{"model": "image FSQ autoencoder", "dataset": "photos of arthropod specimens (BIOSCAN-5M)", "train_examples": 48750, "image_size": 64, "crop_scale_min": 1, "horizontal_flip": true, "bottleneck": "fsq", "downsampling_factor": 8, "encoder_arch": "poolformer", "encoder_norm": "layernorm", "encoder_norm_position": "pre", "encoder_activation": "gelu", "encoder_mlp_ratio": 2, "encoder_layer_scale_init": 0.01, "encoder_parallel_block": false, "encoder_dropout": 0.1, "encoder_inner_norm": false, "encoder_drop_path": 0.05, "encoder_patch_size": [4, 4], "encoder_conv_stem": false, "encoder_depths": [8, 8], "encoder_widths": [64, 128], "loss": "mse", "latent_channels": 4, "decoder_norm": "instancenorm", "decoder_activation": "elu", "decoder_widths": [32, 32, 64, 128], "decoder_blocks_per_level": 3, "decoder_block": "plain", "decoder_attention": false, "decoder_upsampling": "nearest_conv", "levels": 5, "init": "torch_default", "residual_init": "scaled_by_depth", "optimizer": "muon", "muon_scale": "spectral", "lr": 0.018, "momentum": 0.95, "nesterov": false, "orthogonalizer": "newton_schulz_5", "adamw_lr_other_params": 0.0013, "grad_clip": 0.5, "magnitude_pruning": 0.3, "steps": 4800, "batch_size": 48, "epochs": 4.7, "lr_schedule": "poly", "final_lr_fraction": 0.05, "warmup_steps": 240, "weight_decay": 0.06, "adamw_weight_decay_other_params": 0}
Rows from block 3 of the encoder, named by matrix and row number. Rows with one number belong to one neuron. Each number is 128 + 24 x the weight over its row's rms, rounded and kept within 0 to 255. All counts start at 0. Numbers have three digits each. After the name is the row's rms in percent of the matrix's.
# fc1: MLP up (encoder.blocks.3.mlp.fc1.weight, 128x64), inputs 0-63
# fc2: MLP down (encoder.blocks.3.mlp.fc2.weight, 64x128, transposed), outputs 0-63
fc1.2 114:145163128101079073116111126120125128191147076097166111143165128128152128149138132128157141128128144102128147134113104096134128102133109128114128131099128138128132054128104167152122128097154116
fc2.2 130:102142142151147086121117087136115156115128148143136128098084128128103116101154169120128125135128128116100128108097089128128172158117088133128128115109166117093128127120152096206100084137128145
fc1.3 041:128128091216128128135128114160128152105128128128128143161128107128128094087136128128160140128128150128104128128066095128109148189128128106090150128142133128135175159128099128128128128090128158
fc2.3 041:160128128128128128128128170149128128099105093161128128128128107128139127196132099131128130160128128128093128122089128128128110128128128165128083128140107128108128128092128128245128128150128128
fc1.4 110:144191105128128166106162128144085128113141097128186128119128128099141135128128124103128128128128128085144113136128128128121128122124126156176128128128108133128153095183116170128198134136075128
fc2.4 101:110081097178105128128128118080108106125116104132128128103133152128128183138119116128107138127095128111131128106161128159128158128078128086074105118104128118143116169124148089102102088108151128
fc1.5 100:129063091128198128144128103128133148125117147114111129090142118086130101108148129154145128131128107102135124161062160114111114125124157191175114128107156128145128128128128128128139144100128130
fc2.5 100:128159136128166128135128128080097128128110090123128128107121141128117185128114137085128145143135128159128166128202128136128160158086186128090169129128122128109128125181128108105128128138143126
fc1.7 089:128137135125128128098144128167060122091128160128128115102136128128128128128179116145144096095102128142098128102099145133173153178127144090119126128158117133128128128155128104128165083194121128
fc2.7 085:128128159123106124128147128136183117128106090150122154160090150128149128128152128171128102141156136128128133097117128128128085112142109130122116156079126128169128143114136123224083128149128139
fc1.8 092:096073117143190133131143103118137110137128107149140156076128129128159130128128091128156105154128142106103108150136158128110135136163109128096145047171116129136128153103156148140128129108141124
fc2.8 088:144118136133128124128193166098061120154156138110114104128106128128099158108095143122128158125100128136128125128158116097128133130100128128128152147071128109087162128167103152099106128175128151
fc1.9 065:128095097188128166132138117156128147090129184128106117128104090146112118105129150128137143103128128059090148128079128134128112177128128114117135128128135106153160128104114103127128092139128164
fc2.9 075:174118128105128103128171172128126128070128093128119128128109082107142128156107128128175128141128134136094136119125131111128094128128128128128122144128128132124107128120150128224093155181141128
fc1.10 055:128128128128115148121114087147155134128180163128146128198127128146152128098128128128131128128067128061128145128064150128107128159128088082089128128128128128121128128117128143128128153126090128
fc2.10 060:128149107128159119131128163161128128122116128128094128128096128160133127128149128132128099128113129160128135128116158128128104128128166162115136110179140151082146128114163128235128128128186128
fc1.11 107:128109135103128162192128122117109095128105125128128159076137130128072156132090128128128080110129128131150128108115162128118128176128128175125128136138106142148128128128151128141072116128194139
fc2.11 090:133120144128143139128131117101123128120131150144154116104160115105128132111084134077107162096133128128127122128189163106128128082132096111164128128071155128128147104158141125053160143097121128
fc1.12 102:128129118096132128100142157099128128084105128151163128101128128098098129133137129121169147105128128128135133132183078127108128177146128128128128172162175128153151123096081140111156159097146087
fc2.12 124:126129123118145109128089104167146128125097105167128128167144128128174143128102119113128105171106130134148100100115113142128147073173128103119128128075117108170114120161159180146098111158128131
fc1.13 094:128061136125128087128159115128127141123096145102128136168183104128113128093128128085096094166128128129146142094130135144128137112141117112128128096092128147144128155128128095195143128074128128
fc2.13 093:128172128128122128128082152128075125128179128143128100128117143142151128174128160128146181126128121156159113152183151128128147138155128171147128128155088148120128128128170173120114128152129092
fc1.14 084:116062157128070099128102128128113144128128128134128133109104131171163114145128128128128150124111128128113141128105131121133147057107185128104164194128116128157127128114148163128116157152128138
fc2.14 071:161158128128081153128098126143116128128128095128128128128150128128128128176125140107162128103157128118164128154128128128128127185106083128159111043170124106130171110128128101128128128126084145
fc1.15 083:175128128128128128128146130148128089121125128128100128114082128128156128128162156128137128134152118128113114128181128155158128041124175111128128102181146128070124109123128128081128142128140103
fc2.15 100:089130130120128094128128120128099128108107113110105128167112104123130128128146128144165136174088128130128094135083121128128152224128128168128105142087110128128148124127162143165103159108117151
fc1.16 118:116171128100159169133145101147113124183171128081133120093160128100106128128100128086111094128128128163115134128159172090149128123100135118139128163154165092128128102106122128162128137128113153
fc2.16 093:123074132128089137128128168083138151095133128184132128081128116128150143128147144164122134072128128128097140128156135128128136152105113128119128149102091110153114154126163130056151130150128105
fc1.18 135:136175133151100161128118150111128145128128137130120138106061137149175130085091106138116091133103148119132085112143143128110143176144128129107128110144130081140143138100103130128193145162134118
fc2.18 109:130115116137110176128148084128139128152084160110146128148128111128057139119128121170153128124167134159086128128128141128128128092166147165127129146105140092145111103140128108127055128128105125
fc1.19 113:132164100111128141133128145149142099109168138101156110139175112148151128080139128128112107128113121143148152128123086129194128140113060128122081128135129135152131128106124128098161133148075156
fc2.19 106:135104133118189128128128121113187138178128161108111130171115128145165128158128107157126128128148128128128122115083171097128180108151175187128145105114111128122145136142128127149133156128153128
fc1.21 084:183128128128128128124094113128143098128163170088136088128163128105173106128118132136128089075128128098142079109128133128128128158128134135150118128129128159113121183128128204128128103132128128
fc2.21 107:081125128168127128116142128128104135147095100128166128118092128117105154099187166119142138082135130063181128128157138114144106106147128128100116132107139144128128087150100131128128155081128128
fc1.23 040:148143113103119128128139131141128111104119181128155092158085153101153128128097128128128162128178112115128128128128086128128105112083128183128128128128128127128170098147128109128089064179128109
fc2.23 043:148109128128128105128103084138096128128128107128128162103141145165128159128180150166147139128113128160105138164128144128128078143128152128093108128183081128093128128065128142155114090128150128
fc1.24 085:111091094103128153127119172112128136128163120128107128128128128157096161128127122072128128128150173110109128128128104112128113137144127128145181221154128103128140128128166159092128105154127128
fc2.24 092:189155148106128146128128101127155135128109128115135149105147146128161092110164128181154128128133128138107139088118145141166138126127131121128056064068128114154128132109114140136114153117128128
fc1.25 079:161128143122179128136128137122164156096096121128128139129152128128154115119154155149128133128131128101128138160074118127109102102126128188168128071086100137119095101174125128128155128128075128
fc2.25 068:128128128128128163128094107098128128164136109071128153101115120153128181142081128136136128132099128128128111108202146147128128145098128087086121138129184109134106153128128157126099128128156099
fc1.26 103:106164140134128124148129147102128128093128113128090161128113133118128105130105139118128110128121140133095128145128131100111151151128086128179105219128163142176091098116128128066138117120106128
fc2.26 096:114097162139135139128117076149152111128095128128128128139144158140163137147096128128128084154143128128128128101128094109128111078176168118098138053102128106100128128135136128128093182128135121
fc1.27 080:128104128162128072174128145128113060128140120157128158128128179176094128128158132112127162128117166082128128138076136128104166118128128126136115128160092110127135128093093112128121128123128131
fc2.27 096:128130108069184071128142119142142147093144143141128130128128136085135128113100113128138134096128125092073111164177137116128100128128115128192128151128167126128128128128124128128128128104072128
fc1.28 101:101214123156110118137139128147128128097128098089163127115128181127149105128107093109128091145128128114128110128087124139160137098128097128143138059135151133128107123167098141122130128128108128
fc2.28 101:128052080113128128128083128108138109129128128105128128099185102112115128136128122176131076125111128117142128108163145128128128128128128116113124129119098117063128162096102138089149128104149152
fc1.29 119:158128069095111101120116153128128139197153123128116162158156161089149128128122128092143123128109098128109168127112161128128128128114107102128115128124118143128184088153128074131147117160128134
fc2.29 134:121084144103099138128128128127179150080099104128103128151128128158144118133131122122138111130098126123098104113086103135128128148172128137117128205103128128184111125066102151128114128128128153
fc1.30 119:142154128109128140128105128107144127105131114100142137128164136128119107126088122224145147133093170128153134128107155128102118128121102170122193178119128114143123099128132122090167128128128128
fc2.30 139:114128137143097128125171131102115132064184158113145128106070146128097138138175119077128160126186128115128128128144128148128149131097106102144105103120157139099141164137135128135096122126128132
fc1.31 086:128069173132110147128128131128128128090128128115128094174179128138170128120128128143128126136153128094128163128113111135128128109131161144131170050093141119135113128132128128157184128084128128
fc2.31 084:146181128128100128128078096148101128164183128148145128117128111128105164168141128128136128128128130128148097116163153128128137128128136159128076141146116099102105181162128166128098080155128128
fc1.32 126:148128114169131123119112141083128146128134098159128111089067111076128119155146097128164133115127149125128100128174128104104128153128150158071163128173156132128128165123128114128128125095164128
fc2.32 114:111157078128141128141176128140113119128109159109151142160128152128106128131146177150133144116145128152121127138107128084128136098180156106182139128075106159089131122161127128135128138185139128
fc1.33 129:128190116128079079114141113180128128128158128113149128111172161107127154104118138122128098154134119143128128160111128128128128141171128086096128161128099139157128128112123116090100185147099124
fc2.33 101:149038128108077099128109172099128145142128130128076128121128079129143123128128085128133128156125128128149128128156128140144091134087128158143115077130128128141112128155150148115168128144128128
fc1.34 102:111116128128128160112087128150158148104116094128107126149125128128148128131101104104148112105100132119161125128177128147128088128144128180128116139142106128068129128182128170157095161094083155
fc2.34 100:103157110164074128128156158063097102128080137128138128128128104128129128120128134128083185107164132104128128142124078151128128144128128095128128164104128128176113171116128133138152119128101124
fc1.37 113:128059143100126148168105151112138108135128128161118144153110092125116135128123121134147128124184137139165084128128134128149128191128128118181133151093150117128108128133128132167128063113133128
fc2.37 090:150189124137102128148143128124128128074128104139128128109143143153085076143110148093131186145128128128107135128192128128128110084172128155131103128128128127144128128116134128071118168118128121
fc1.38 063:137128155128128128128178174128099125145105141110174128079155128088106128128159107128128128128144120131107084098088128128142125181109091128121128128128095057095105128156128128128147149128115097
fc2.38 062:128106079138099108128108105128143128128110140147128128150174087128135107146128128128128104137104128085128186153199082092128128065128128128114080128126128128175109128128128156128113128128128128
fc1.39 079:122156145099128116100128169147095103120088128101119111127112131093157121159098129128155128121128128188116100125186100102128128092128152128128091155103128148168128112128128139174128167128176128
fc2.39 068:165119128128175156147128096164124112091124135156128128128107115132128128128126146160128097156128128128128128128067159128128128128146128143128128128128128170105128128128053165209128128089156123
fc1.40 130:152146151178161173112128149086122126128121128164104151099098135131075128128116120147150128128129128128127113160168106149065094128128104154124128128140099101088163127166110128128158085128128128
fc2.40 118:124136128137162128128167065128120128157143131116128147129082137112176063128152128128134145130141128120128139097128169124128139098170128128132119131073128128128080136097132099111074176139128130
fc1.41 143:121128128159110091128128116115134109087067128128130128153082136128128101134130128136158112128101154123164077128161134103145134128119118128143146083179107149156095164128128155147078170095128116
fc2.41 128:138128114128128166128113128135148128065128118163117128116141128182128155166128083128128101140155126128147128175128128128128088140128132128128148171078128128162134084142100154128187107168128105
fc1.43 087:128169086129152147128128128083128104096128128128140160128128100141120116155128128130128152120128128128092082124066145121126101124128128143181128128144144128125079137128167145093128128211101128
fc2.43 100:128114128106156154156141118138193112150152106093135158148159155131124177096110113121119128128145128118141119158188094099128114131128167124095145116128119171126128093128086103128128139092168120
fc1.44 149:128150128164122128128149141113156128135095075139128133128129128128128111162114133167127128089102128078128138128129141128131099128085145164158115153128148123106128128115142128068107054128128195
fc2.44 112:128098118128093172137136160119157128096127114101141128081136160129141153109128184095128150128128125131117127115155114112128108115108121128128082112114125136128073124136123104063108199128128101
fc1.45 092:141154102127128068136128140070093111166128088084128127148106189128146128128118143170128146128117120161134128128128128128128144101128128151157082102151128122109128112128124168128117073170128128
fc2.45 095:158168169119120139135128128185128128128128141140150128128092128128171128128163128128128133167116128123151075128094133130128105153128095151128128128179161087103161109107149166173084128161128128
fc1.46 073:110128137092108138128115096123091128150128095102107134131127128128123128128145140167195128128142122128128128128161128128145159090128138162159092150137158131128174086128140086152072175083128128
fc2.46 081:137105159174089128128138091102110109169128162128155128176128128154179161164122113138110134140128128109167091158128128118128155128109090128089088104128128104121100128128128103159181128117136128
fc1.47 111:143128096144151116108128070176095128185128107097110128147156128080138121128098134085113141128128128129107118128102128129140128168175142128128128141092171118097165128128088128150173128128128151
fc2.47 110:118128132177076157128191156107089116128136128137116123095110142131136128128174146202120156128135128133128128128178128128128105128084132104126116138157117114179101128131137128097114096128128150
fc1.48 087:110123128166128183105128084128128150109128146167101128128112118185080128102082111128121158107129128113116128108184128141115140139120128168144128158157128093128128158083146128106123107083128128
fc2.48 096:140128128095119147117128126090128137073128108128167120128092128128150113089128092124133128118153124171072128149081094110108128136128128128128095141058128106132128128124145110179083128162112128
fc1.49 094:132134151115142178130139163123128103128130137128144132155122128128078123120116128128149087084128132128128130112199128128110151083098128128168128085165128128128101173068128127131139093087128129
fc2.49 089:135177128107162132128128128123128126128117128128140128128125128141150075082115128134128146143128133120098132105105128101128128174169158163109086166079168128128097128157141095128091184117080131
fc1.50 103:128147094153089128118083175116130128132169173119128113128123102141117114099148128128113104122092147128128147128064166124128128128125128068110149149128133128174166157105107128128151157145128168
fc2.50 116:110128149094091128128114129131147126114062140127114128128128120128134143125137103128139130141150128128111128128112155128128088178105105169128095128128128128139140146128128141241085145160137140
fc1.51 110:128145128114116119128128128128152119044128148098128128159128128122166116128135162128128124128107128123100103139134083114096128082147208151088102095128100149165126129157128126163128128149119142
fc2.51 118:156128128158128120128129099138128133182109137103102128128116148131128172126133118128128147164126128106162128086142200114128097117119191122118170052153128128120131127141147153104128128128136098
fc1.53 077:152128139128111110128122156131122170132140145102128107158101144102128142128166110128187161151174092107087114119128112145105126106128128119065128134115158119128163128180100103140144086128103099
fc2.53 073:128174094128128110128126066162154102128128118093126128124192113128158102094120165170149146152128128131163092128130128153125128119097128169142139092160099128132107128089131101114128112116163128
fc1.54 128:128137167104159178117128100161092128104101157155165117158128112128152129128110150108123095114128120166111130098205112140103138093128168135133128173111106128119128128118124128176120128093134128
fc2.54 105:152136117133128148128138128128134128067093116144100128124101147153105128128162128184123128128128128122122128150080161128128125135112133140114079139095162117128155174114117084204110088147133128
fc1.56 085:141109159133128105187148108128101077120128149128128150128092176131089069078100128113146128128133128116144100128091124091118128166151168168116128128147128113128147128128087118106115116161128128
fc2.56 066:128128128132128128130128128138160132128156128131161128128184128128128128162107128128128152128076136098082128149185128110128128102093145095166154108073111128097101115128144128093107154178078118
fc1.57 121:091130132145178128146146144108167127124115128145115166125128128104089164173118120120153117157159126128153117150128128154128121128114101115112146036128123138128143128115116137128094061128157128
fc2.57 116:150118128152180126140128106135114126150128128128128116108140128094142060079119128128119128128109132147128121110156185090128149093188127157145147181093117163119150147153128109114154149128125152
fc1.58 100:128128128116208088114085155128139129115082090149152159128128135143142155124086128128128080128128157128128112128128096128151141128080148114086119181101124128116137096094109140139152128131132128
fc2.58 127:160122161116197128128130091165128132136123146110128128159128147109111110104128144128138103128128127128093104128101162128128160089167118173167143092148160180128147128169146170150109118111132121
fc1.59 135:142079137128144110128144157083128128128089074179090166127088128093121128097128129125161128128099124091144121128128147128108113192128140128151152128118163111102128126139149103165105095131112128
fc2.59 115:104156089128150144128124128123109143156144159093126128083174128090114113148128136122107138128159128104163128125171135109128154051180174118128128104113103121103128128113107128085154128138144128
fc1.60 092:096131180127179143119128128070118179151092166128156142117128128128128090119103128094122128128128151129148129159152081128128058147156128151116103103117113119128128108128128135128128117083134156
fc2.60 094:146143117128128102129128111150128137128164105088100128177088171170169128128149189176157125142128128106133109115120128128128181128150119099128145149101116138128128128128110131146055128132106128
fc1.61 071:128128137153112128128128127172093112140092140073115150116117128128182121128128128128128128128128124102128162104185128135098128097128161128128128226156128127155128128128128094128108151155088128
fc2.61 072:139128128087128104128149102122120128128128128155128114146128128128105179171158108128179128128131128128128128182067098135128128152133128128129128040152138128128128127162104173179117128128130128
fc1.62 057:127128085128128164140130109160128128081137165105128128169093128137128131128119128156128153106141126063115128128128094128128128152128128178128128145169128128150155100128094115128119058181094132
fc2.62 055:165139128128128128156169119128088128127120128128081128171128104128128128128154131165128128110128128128084128142089165128128084128128128128118128138170128128128147091101139102213062111128134135
fc1.63 112:145148157128103128153142152114128128145146091126139113116128113131146099172128090110107128128110136149160115128157142082157183128128138149142144134154093118143076110083139151128072122104184108
fc2.63 104:112080130087157128096136128153128137102158117128152148128128158088128118128153124150139103117147130131128177128147128128128128123127128085153129147141165128075160128170128081115142073158091170
fc1.66 121:118101080128094127128126128152110162112128155128089128194114140128128128122158128128128115128089167085106150128044129121122164161130144097099127128128133112128143177121136128168132125127124128
fc2.66 162:116133128093118141128128163145105128098118143128090125124084104124107126128141121140120128143104132153128137142105128155128107185143128155160135106159134121123128119144134118239128168142171112
fc1.67 068:126096128167140156121169095128088088160091125166133128141131089108124138109114128120120113128093130153128104128073164128090128185128131128153172128136150127180132168128118110128152121124134148
fc2.67 077:074134112109084155128128131128160128128125128141137128110141069109111106167121148131128136128128124136125137123165073177128127145128156159128102138128090091128128128134167177191128147110097114
fc1.70 096:101167128152186145128128195136133169138125128133124128102152148180154153142128164128106128128090105111111128128112128142148128128120129129085176072128104133095094128107137096138103128106128128
fc2.70 083:128083110128187128105126138113128137174128112120120128168092125110128118145118127149136117128172129154128143128183128073128136144118159158128070145135212128123161131140123128118130128133137128
fc1.71 069:128197128128128128124128172128128143087130128172128128149145128139128096128115165128134128128128154094130128099105128139121128157102150083111128202095090160153145169128128128090128128151088126
fc2.71 070:128093109109128128128091081128138100123116128143156128128091127128149147128148124120128128186128128128128109153135128128128112089121128172128128075152209128128081117140125136158071162128102128
fc1.72 073:128128109177128137133128093152087147095125212128125128128111075128118157128101121125153159128156127093102128131128083128125093159125128144128140128128128128148177141126101091134128086101128153
fc2.72 078:147128128128123090140155157154117128081155088157128130128120093128156069159145128145128147128147133113104107093111112082128130175128133113119107142128128104128110128128157119204095110172124128
fc1.73 095:092157128128106096167133123128090066128124128128185128157135143139127128128104128109105128109156128150124101122081128128142116096140128128105134128154133172179081155098113113132107186132136128
fc2.73 102:111162088133128128131116107138108128184136164112146117131155114077114128116128128106104064110127128128149128138172128139118110091151128120155150081164114110093157148128133144124162073120128158
fc1.74 051:128134143128128173101112165128114145128108128164128128128181128128148168128066127128120128132112118128128083087128128128138128172125165133128179128070128106146128128138128162178128128070128128
fc2.74 069:103128128128128128108085072123138105128128129128161142152131128128121166128134128148128093159183132128157151128162108098128179071128119157128049128145119101119124163142139146122128097128128142
fc1.75 021:128151102128128128128101171127125128128089145131128128157128128184148147128159128128128145097128128110128128113128101128173163128094151128128128181128128128128210100128091115128128054128128156
fc2.75 032:201128127128128113128128108161128128107106105171162128128128128113144129128150159195131128151128128128128128128110128128128100120141128128128082126163128110170083128050103128128128132169162128
fc1.76 092:128128128128165095131128151143128092069095152128095138078128126137152128126111065128110176097123149128102156095128092090128128148128148137128128140135116128202133125135085111137128109124128128
fc2.76 103:100101108134174099128122151128116151117121136128126151131125133128128086107148200141128141106128130105101091117133104167128152087128128128128116147128104158139094135142152155159125066167094173
fc1.77 100:181141091090151170146130093151148084156179125171166145128141128128061156129139128147128111086128128095088128128128128130115118114137128128128125159112148128128144128156128121119128080128114157
fc2.77 087:118137114172128152128120128128128128128087077143098112077128125106197128105128128108128140100138128119161135128162137175128137152089129128128124134076121108180100143113122119082149170128131134
fc1.78 128:147149148096110170084099088154177128111171143088090119106159103128165128111124145128128140171111182115102113159128119107117135111128095163150124117145128128128128148123152115128092149099116118
fc2.78 131:130144113140145166133128112156116154154166108115105129107138111161101163114104115169128127113128128128146128111119128128128144128128129113098116104093128132098162074181091128199115080128130084
fc1.79 136:128128102128128128128128128092127120086107127128157144148093089128167128175128128165199105095088128109156104128128102144104126114160128128169128128100096139101079146128136136142103146081129128
fc2.79 136:127156113152097172122134096128129149089097105143108128134128123185105158136108111112128128128162132107139130132143138128128093146128128134104102146101172128192128107134086160144133163128102064
fc1.80 082:163128103078070145156075128158170128133172116120152139096138128103152140128128128128092182128094101123122128150146128165150095113088102137128128128128154138124181115115128127128137128128128155
fc2.80 078:117136112128073125113093118128128128137128084145116128154114135128145125127180128133086132128128128128113128094087102128128116128098168148073069163143132114177128149147152116128174090098128146
fc1.81 086:128128110128128128128136112086154142174128082128176128168136157149114128128094182135173154174128096128162128128107139136092092128154128134130110075128133128128116128093128142128083110106090128
fc2.81 094:182137142096135143128140135173128128147128128160106128152107170128164133170145125153126106207141128162150085128147128128128171128128140128128146156142167128102137128130153157178139102128106128
fc1.82 133:083090094123128128128131128115126151128137110167128128119175128128131134149126128088102128132116125158141145151166162113160147147128110079128103178160100121158132078145126093181090107128152141
fc2.82 130:128128172104128128128136128128152121090128165124167128133137156124123109136098129082149110128134128166102161140128100110114110111179094131176146167098128145164142128109119113066128080139128092
fc1.83 080:176149128108104141158128132128140128178145092122099150126128127163107077114104117162155128138071128159116122142076182132097162139128089107156126103128161118128128127128128126128128081128128127
fc2.83 095:136128175130101128148136094128163130136053125096128128086128129079128128139118100108126128159096128170122128128128108118128176128105166106128115128115132128128157159122098161185100128150100143
fc1.84 080:128158128085128128128123157189142106102147128103163122128153128128095148128155128128128128128101112138126094084177128113146116047128121137193130144128120130128128107143114122133162108110085125
fc2.84 083:128148174128133154128120128133128128153155134118128128107104141109181128103168117128144165128149124128156128135117128168128160198128160118077098113095109128136128189110151128158114128146171104
fc1.85 079:128129143174146142153128128130069128128107166128118128076126107128117144130137128140128159115121100160128128089127128100128128128136101061160146128168128113078128128128166125090128110196128128
fc2.85 091:136089143128113128128127170127193149106153070128139128173128117128185128128128128131128085128125128127133116128153119138128128117171128123104108157107094128160128128115165120153111190094104162
fc1.87 069:157143128128075167115099169128128128128131128128138092131146128143116128167134142128111092150128134115098096158073145148087128151141162128103135080062159144141158128128128151177128128128128128
fc2.87 073:121131128138087128156112071138142128128134133142128140128137128091141106153080125128150101149128128114175087128200128113128135048128128197128109157155128128128128128133144125128128144128128128
fc1.88 056:147128143155095154106123128128133128128130150172128097116125148198128152114128128128092152109088126122128144082144128128141142095120149060080125164084108112125168128087128128128158128128128128
fc2.88 053:128121128116123128128107141163180134107086128139128140186128128086154128128140102133128085150168128091128128153093134132128144138133128201128098128173156080156128111128156113140094152134126122
fc1.89 061:128170128106183128128128150164110112071128128128128119128112128128152146109139128128128128135128128163155066128178120128134114138128099138169082128128128128124128128144128128198128128196128096
fc2.89 075:163101128155200128128126106128128116100205128127128128128095128128083128128079115154128128142098128149128150152106186113128128090161136117110149128128107126128128165128099169144128123103128128
fc1.90 070:075128094181119109191151128109128128117128128117132113167161153181141128128150101128128141149101141104152128122128128128128161108102163108133128128172128128165128128096128110157063148109128138
fc2.90 085:128149128072186104128128128142128128116170128112113128119128113082103096128100129128113091092129128152128174161128115118128119128157143128200168117128128115081115094136153122128128090128095128
fc1.91 111:152127128119156128134128135106123110130062189154128128164067128128179146136126112156128128128128128125113099096185128136085128073128154145179128144128128097112128128119128128129104110128136107
fc2.91 127:116172128103189160128093101128148142115086102125133128137128109094079128150120128129128135128105130128128137180073146128128127167154149128109099128093128109124128114128128137203129166129128138
fc1.92 085:081088109103125128128128163143157128119120128109135128161211184109131140144147128127128159113091140128128139128140128110140154091107139110104081128191136085128113162115128133147128128119128134
fc2.92 103:128156121089153131128177128151128128097131151104123128108106122115128115164121098135109107128130133090092128186156128152128106113158078128172128139128128116100137097128141129089153068090167128
fc1.94 115:105106082128123128129128128141128155128128128182163114128128127143111158124181128128128095128128100128122110182056100138168095121170171119128150128088123096128099128166120115135112126128128102
fc2.94 102:092128128128135128113118128088158128122139128080132128128153093128128067127102128081096100140142128139128166091207128120128128128113167128140104128128092091096102128128145133097153153112145152
fc1.95 116:118108134119067146107131147120134128120165160143126162098117128088126105144157162123160147128128142128130133161092131128118128123183118132134164091106135133128131128061135096128086189128128147
fc2.95 117:136131103128112172143133108145149128163156128095083128155128132145128104132087128116128138116178126112146106101148084129128128115109121150127087128106133128075128128206144120163174123117102102
fc1.96 090:134116100128103092128079144128132134152140110126107132115158132128141119167162134130128077148115127170158128148156105127156127070051103139128089156128128109143138128140165127172148154128128128
fc2.96 109:157120128128141142128152158160146152063169111135092110158113101128128085122121128095147162128128128130128136118082128110128128158134160121165168124145128153142135122108128131111076098061128108
fc1.97 081:078128163108110159128128125194128128171132116128125131159140137128138132096123128128128111092128102171140130158101103128126110128131128138145133096082134169106160099128077100166136089135128170
fc2.97 094:159120176128097135128157085109129108134150117107128138168128128171147115087128153114079149148146128146119114129151135095128148092149118128097115161151161156188110091128175128128160128118116139
fc1.98 124:092071101134177122128128100135096128128146095117090128136171153128097138132118135093107111151134128128133128140179165113132142162128127103061128155176124149119128129112128141183127129128128133
fc2.98 109:134128141128128113128165190086128130094194137144134122084107107164146149130124128166128138118119128150162115120128130147128113120116128135201172128086085159128141126128132133083135128125128140
fc1.99 068:128128141128128054128176134072146099169128081115140108128128181109128128128128128164128154128118128186128140120099147128128128109128128128136112080128128128092113096128145158167128109164128123
fc2.99 066:159194128128128128128104128128128128128126105128128128128128128128128112091128125128128128198100128128136102095117094072128128128128153128118064128154143088133156128092128148195089098128120128
fc1.101 067:150128096085151155123096128128128146120128128128128128118128128086126128128128160182078161128128142128184128118128113128144128117057128128128128147128175135102177097128130128141128096160085088
fc2.101 072:181116128128164128128128127151128162145159158097124141122128113119129087128138116158164150146128128186142109148150128148116120127095119132102137128179081128102122197096128149115108094128088128
fc1.102 131:159150162158140191155123125128125128121096158128128113110062126116129128132097090167125145128129101128128106120169136128060128128128150129133096138154128128128121129146142163088078130096142117
fc2.102 119:078128128128179121128112092156134141085082144101122158115138128128096136128129129128166169105104125107084136154100115110128128128174134158148149128083162127091137149105126128174125128164111143
fc1.103 032:128128146053125189134098128128193128170161117128128128149128128128128150128124128128169106106128090150165128128144128141128083092128128163131081128128128128098128128161128128159099092128128128
fc2.103 034:128158128115076128128117079128084138128071102128128128128165128160175143126169144128128128161164128148100128119105128128128128090128124110128116177163128107155121157073143128150174128128128141
fc1.104 087:119166128128154083128123128164125113128095138128120150109177128162173128109084099128109114101135098118138134128105109093128128121128068151163137147128128121190177128128108160128128128128083128
fc2.104 116:089107093110184092128123128099122138150128159109167128162105125120128156139101167152128128076135124114100128128140128128128151118127128140128111127130111164119068152166128148145118067124128175
fc1.105 102:175161166148111128108093128145151138159128077128128088128142070151164138163135094104128119128148120144117128125179128128131116113087128104128102149085131122168142111108141128138128102089148101
fc2.105 097:093116115084125128128147116126128125083101152128096087150134146164073114132138141159105109155149126142128127128092128086128128096161112179161084130157128128135144128153108158178100128128128152
fc1.106 101:128157125077128158105128128136128128128165128123128136128173128190104143153119168114101128128117074128113114145165105137133107128154087128128140099115141130128128128114090128161173086093076145
fc2.106 096:128096146173122129128108132121128160128166114115140128127128128138189082079099122105131117139159128138135128067128123155128128101111128128088118151133130113154151157123192160077128116103114141
fc1.107 110:134091132117136140195128147132085128078095107128128130187119107139119092100126123128119128154154092153130080128128113128116112098127160128167128105161128177144156137148128155115120104152120152
fc2.107 084:167105142152150053128122128128128128128165098128128130112128123128147155165153154128128126167112123171128134128165106128128159128128109154139173097110095187060133162128128139128113128128128128
fc1.108 122:111126128060134199154087147115170173143178138128146128105128128085128138085117128128109144135128135122101125128110128158117128119128104128102103128087128125109128090115123159176135128117129155
fc2.108 146:152128127128090186112115128151117138076128128137083128141136153128117116137113145141099116165101128124146160104116090131128150126140140130102128158120113151200133127157085164132141085156128088
fc1.109 091:128105128128069121111144116144091128185122128144112121151136128090128089115128126163177111108128131160161148152132139113125170095128139156063128095125128122095111123148110168159128164128136128
fc2.109 120:122109143133114128135128160159154118112103128155193128128154105077115128128152145102107110077098132128143100118115118120128117129160138109157110167097092156130150078103128103128128083154171122
fc1.110 012:128128128128128128058128128100128128128128128048128128167128128128178179128118128128128191128154128128128128128128115098128128128128089161128128128179128128145128082128128128128113111185097128
fc2.110 022:128174128098128128128128128115106148128128128164128128128128128165159181128128092169128092096128128152128128128110157099128128128128133128095128128208134158112126188097128161146128074156128128
fc1.111 062:157178090119050121103127128128114128149128128076128128128128128128118119116159159120156156098142128086103132174169128153116099103096128105147128187128112128162128128136107128128125155105128128
fc2.111 059:128122154127059106147120063075107124122128128128140128172128128122199128114143146139130119112118128104128128151073128128175161128085129129112128097128128137121128154128123080128110112113128124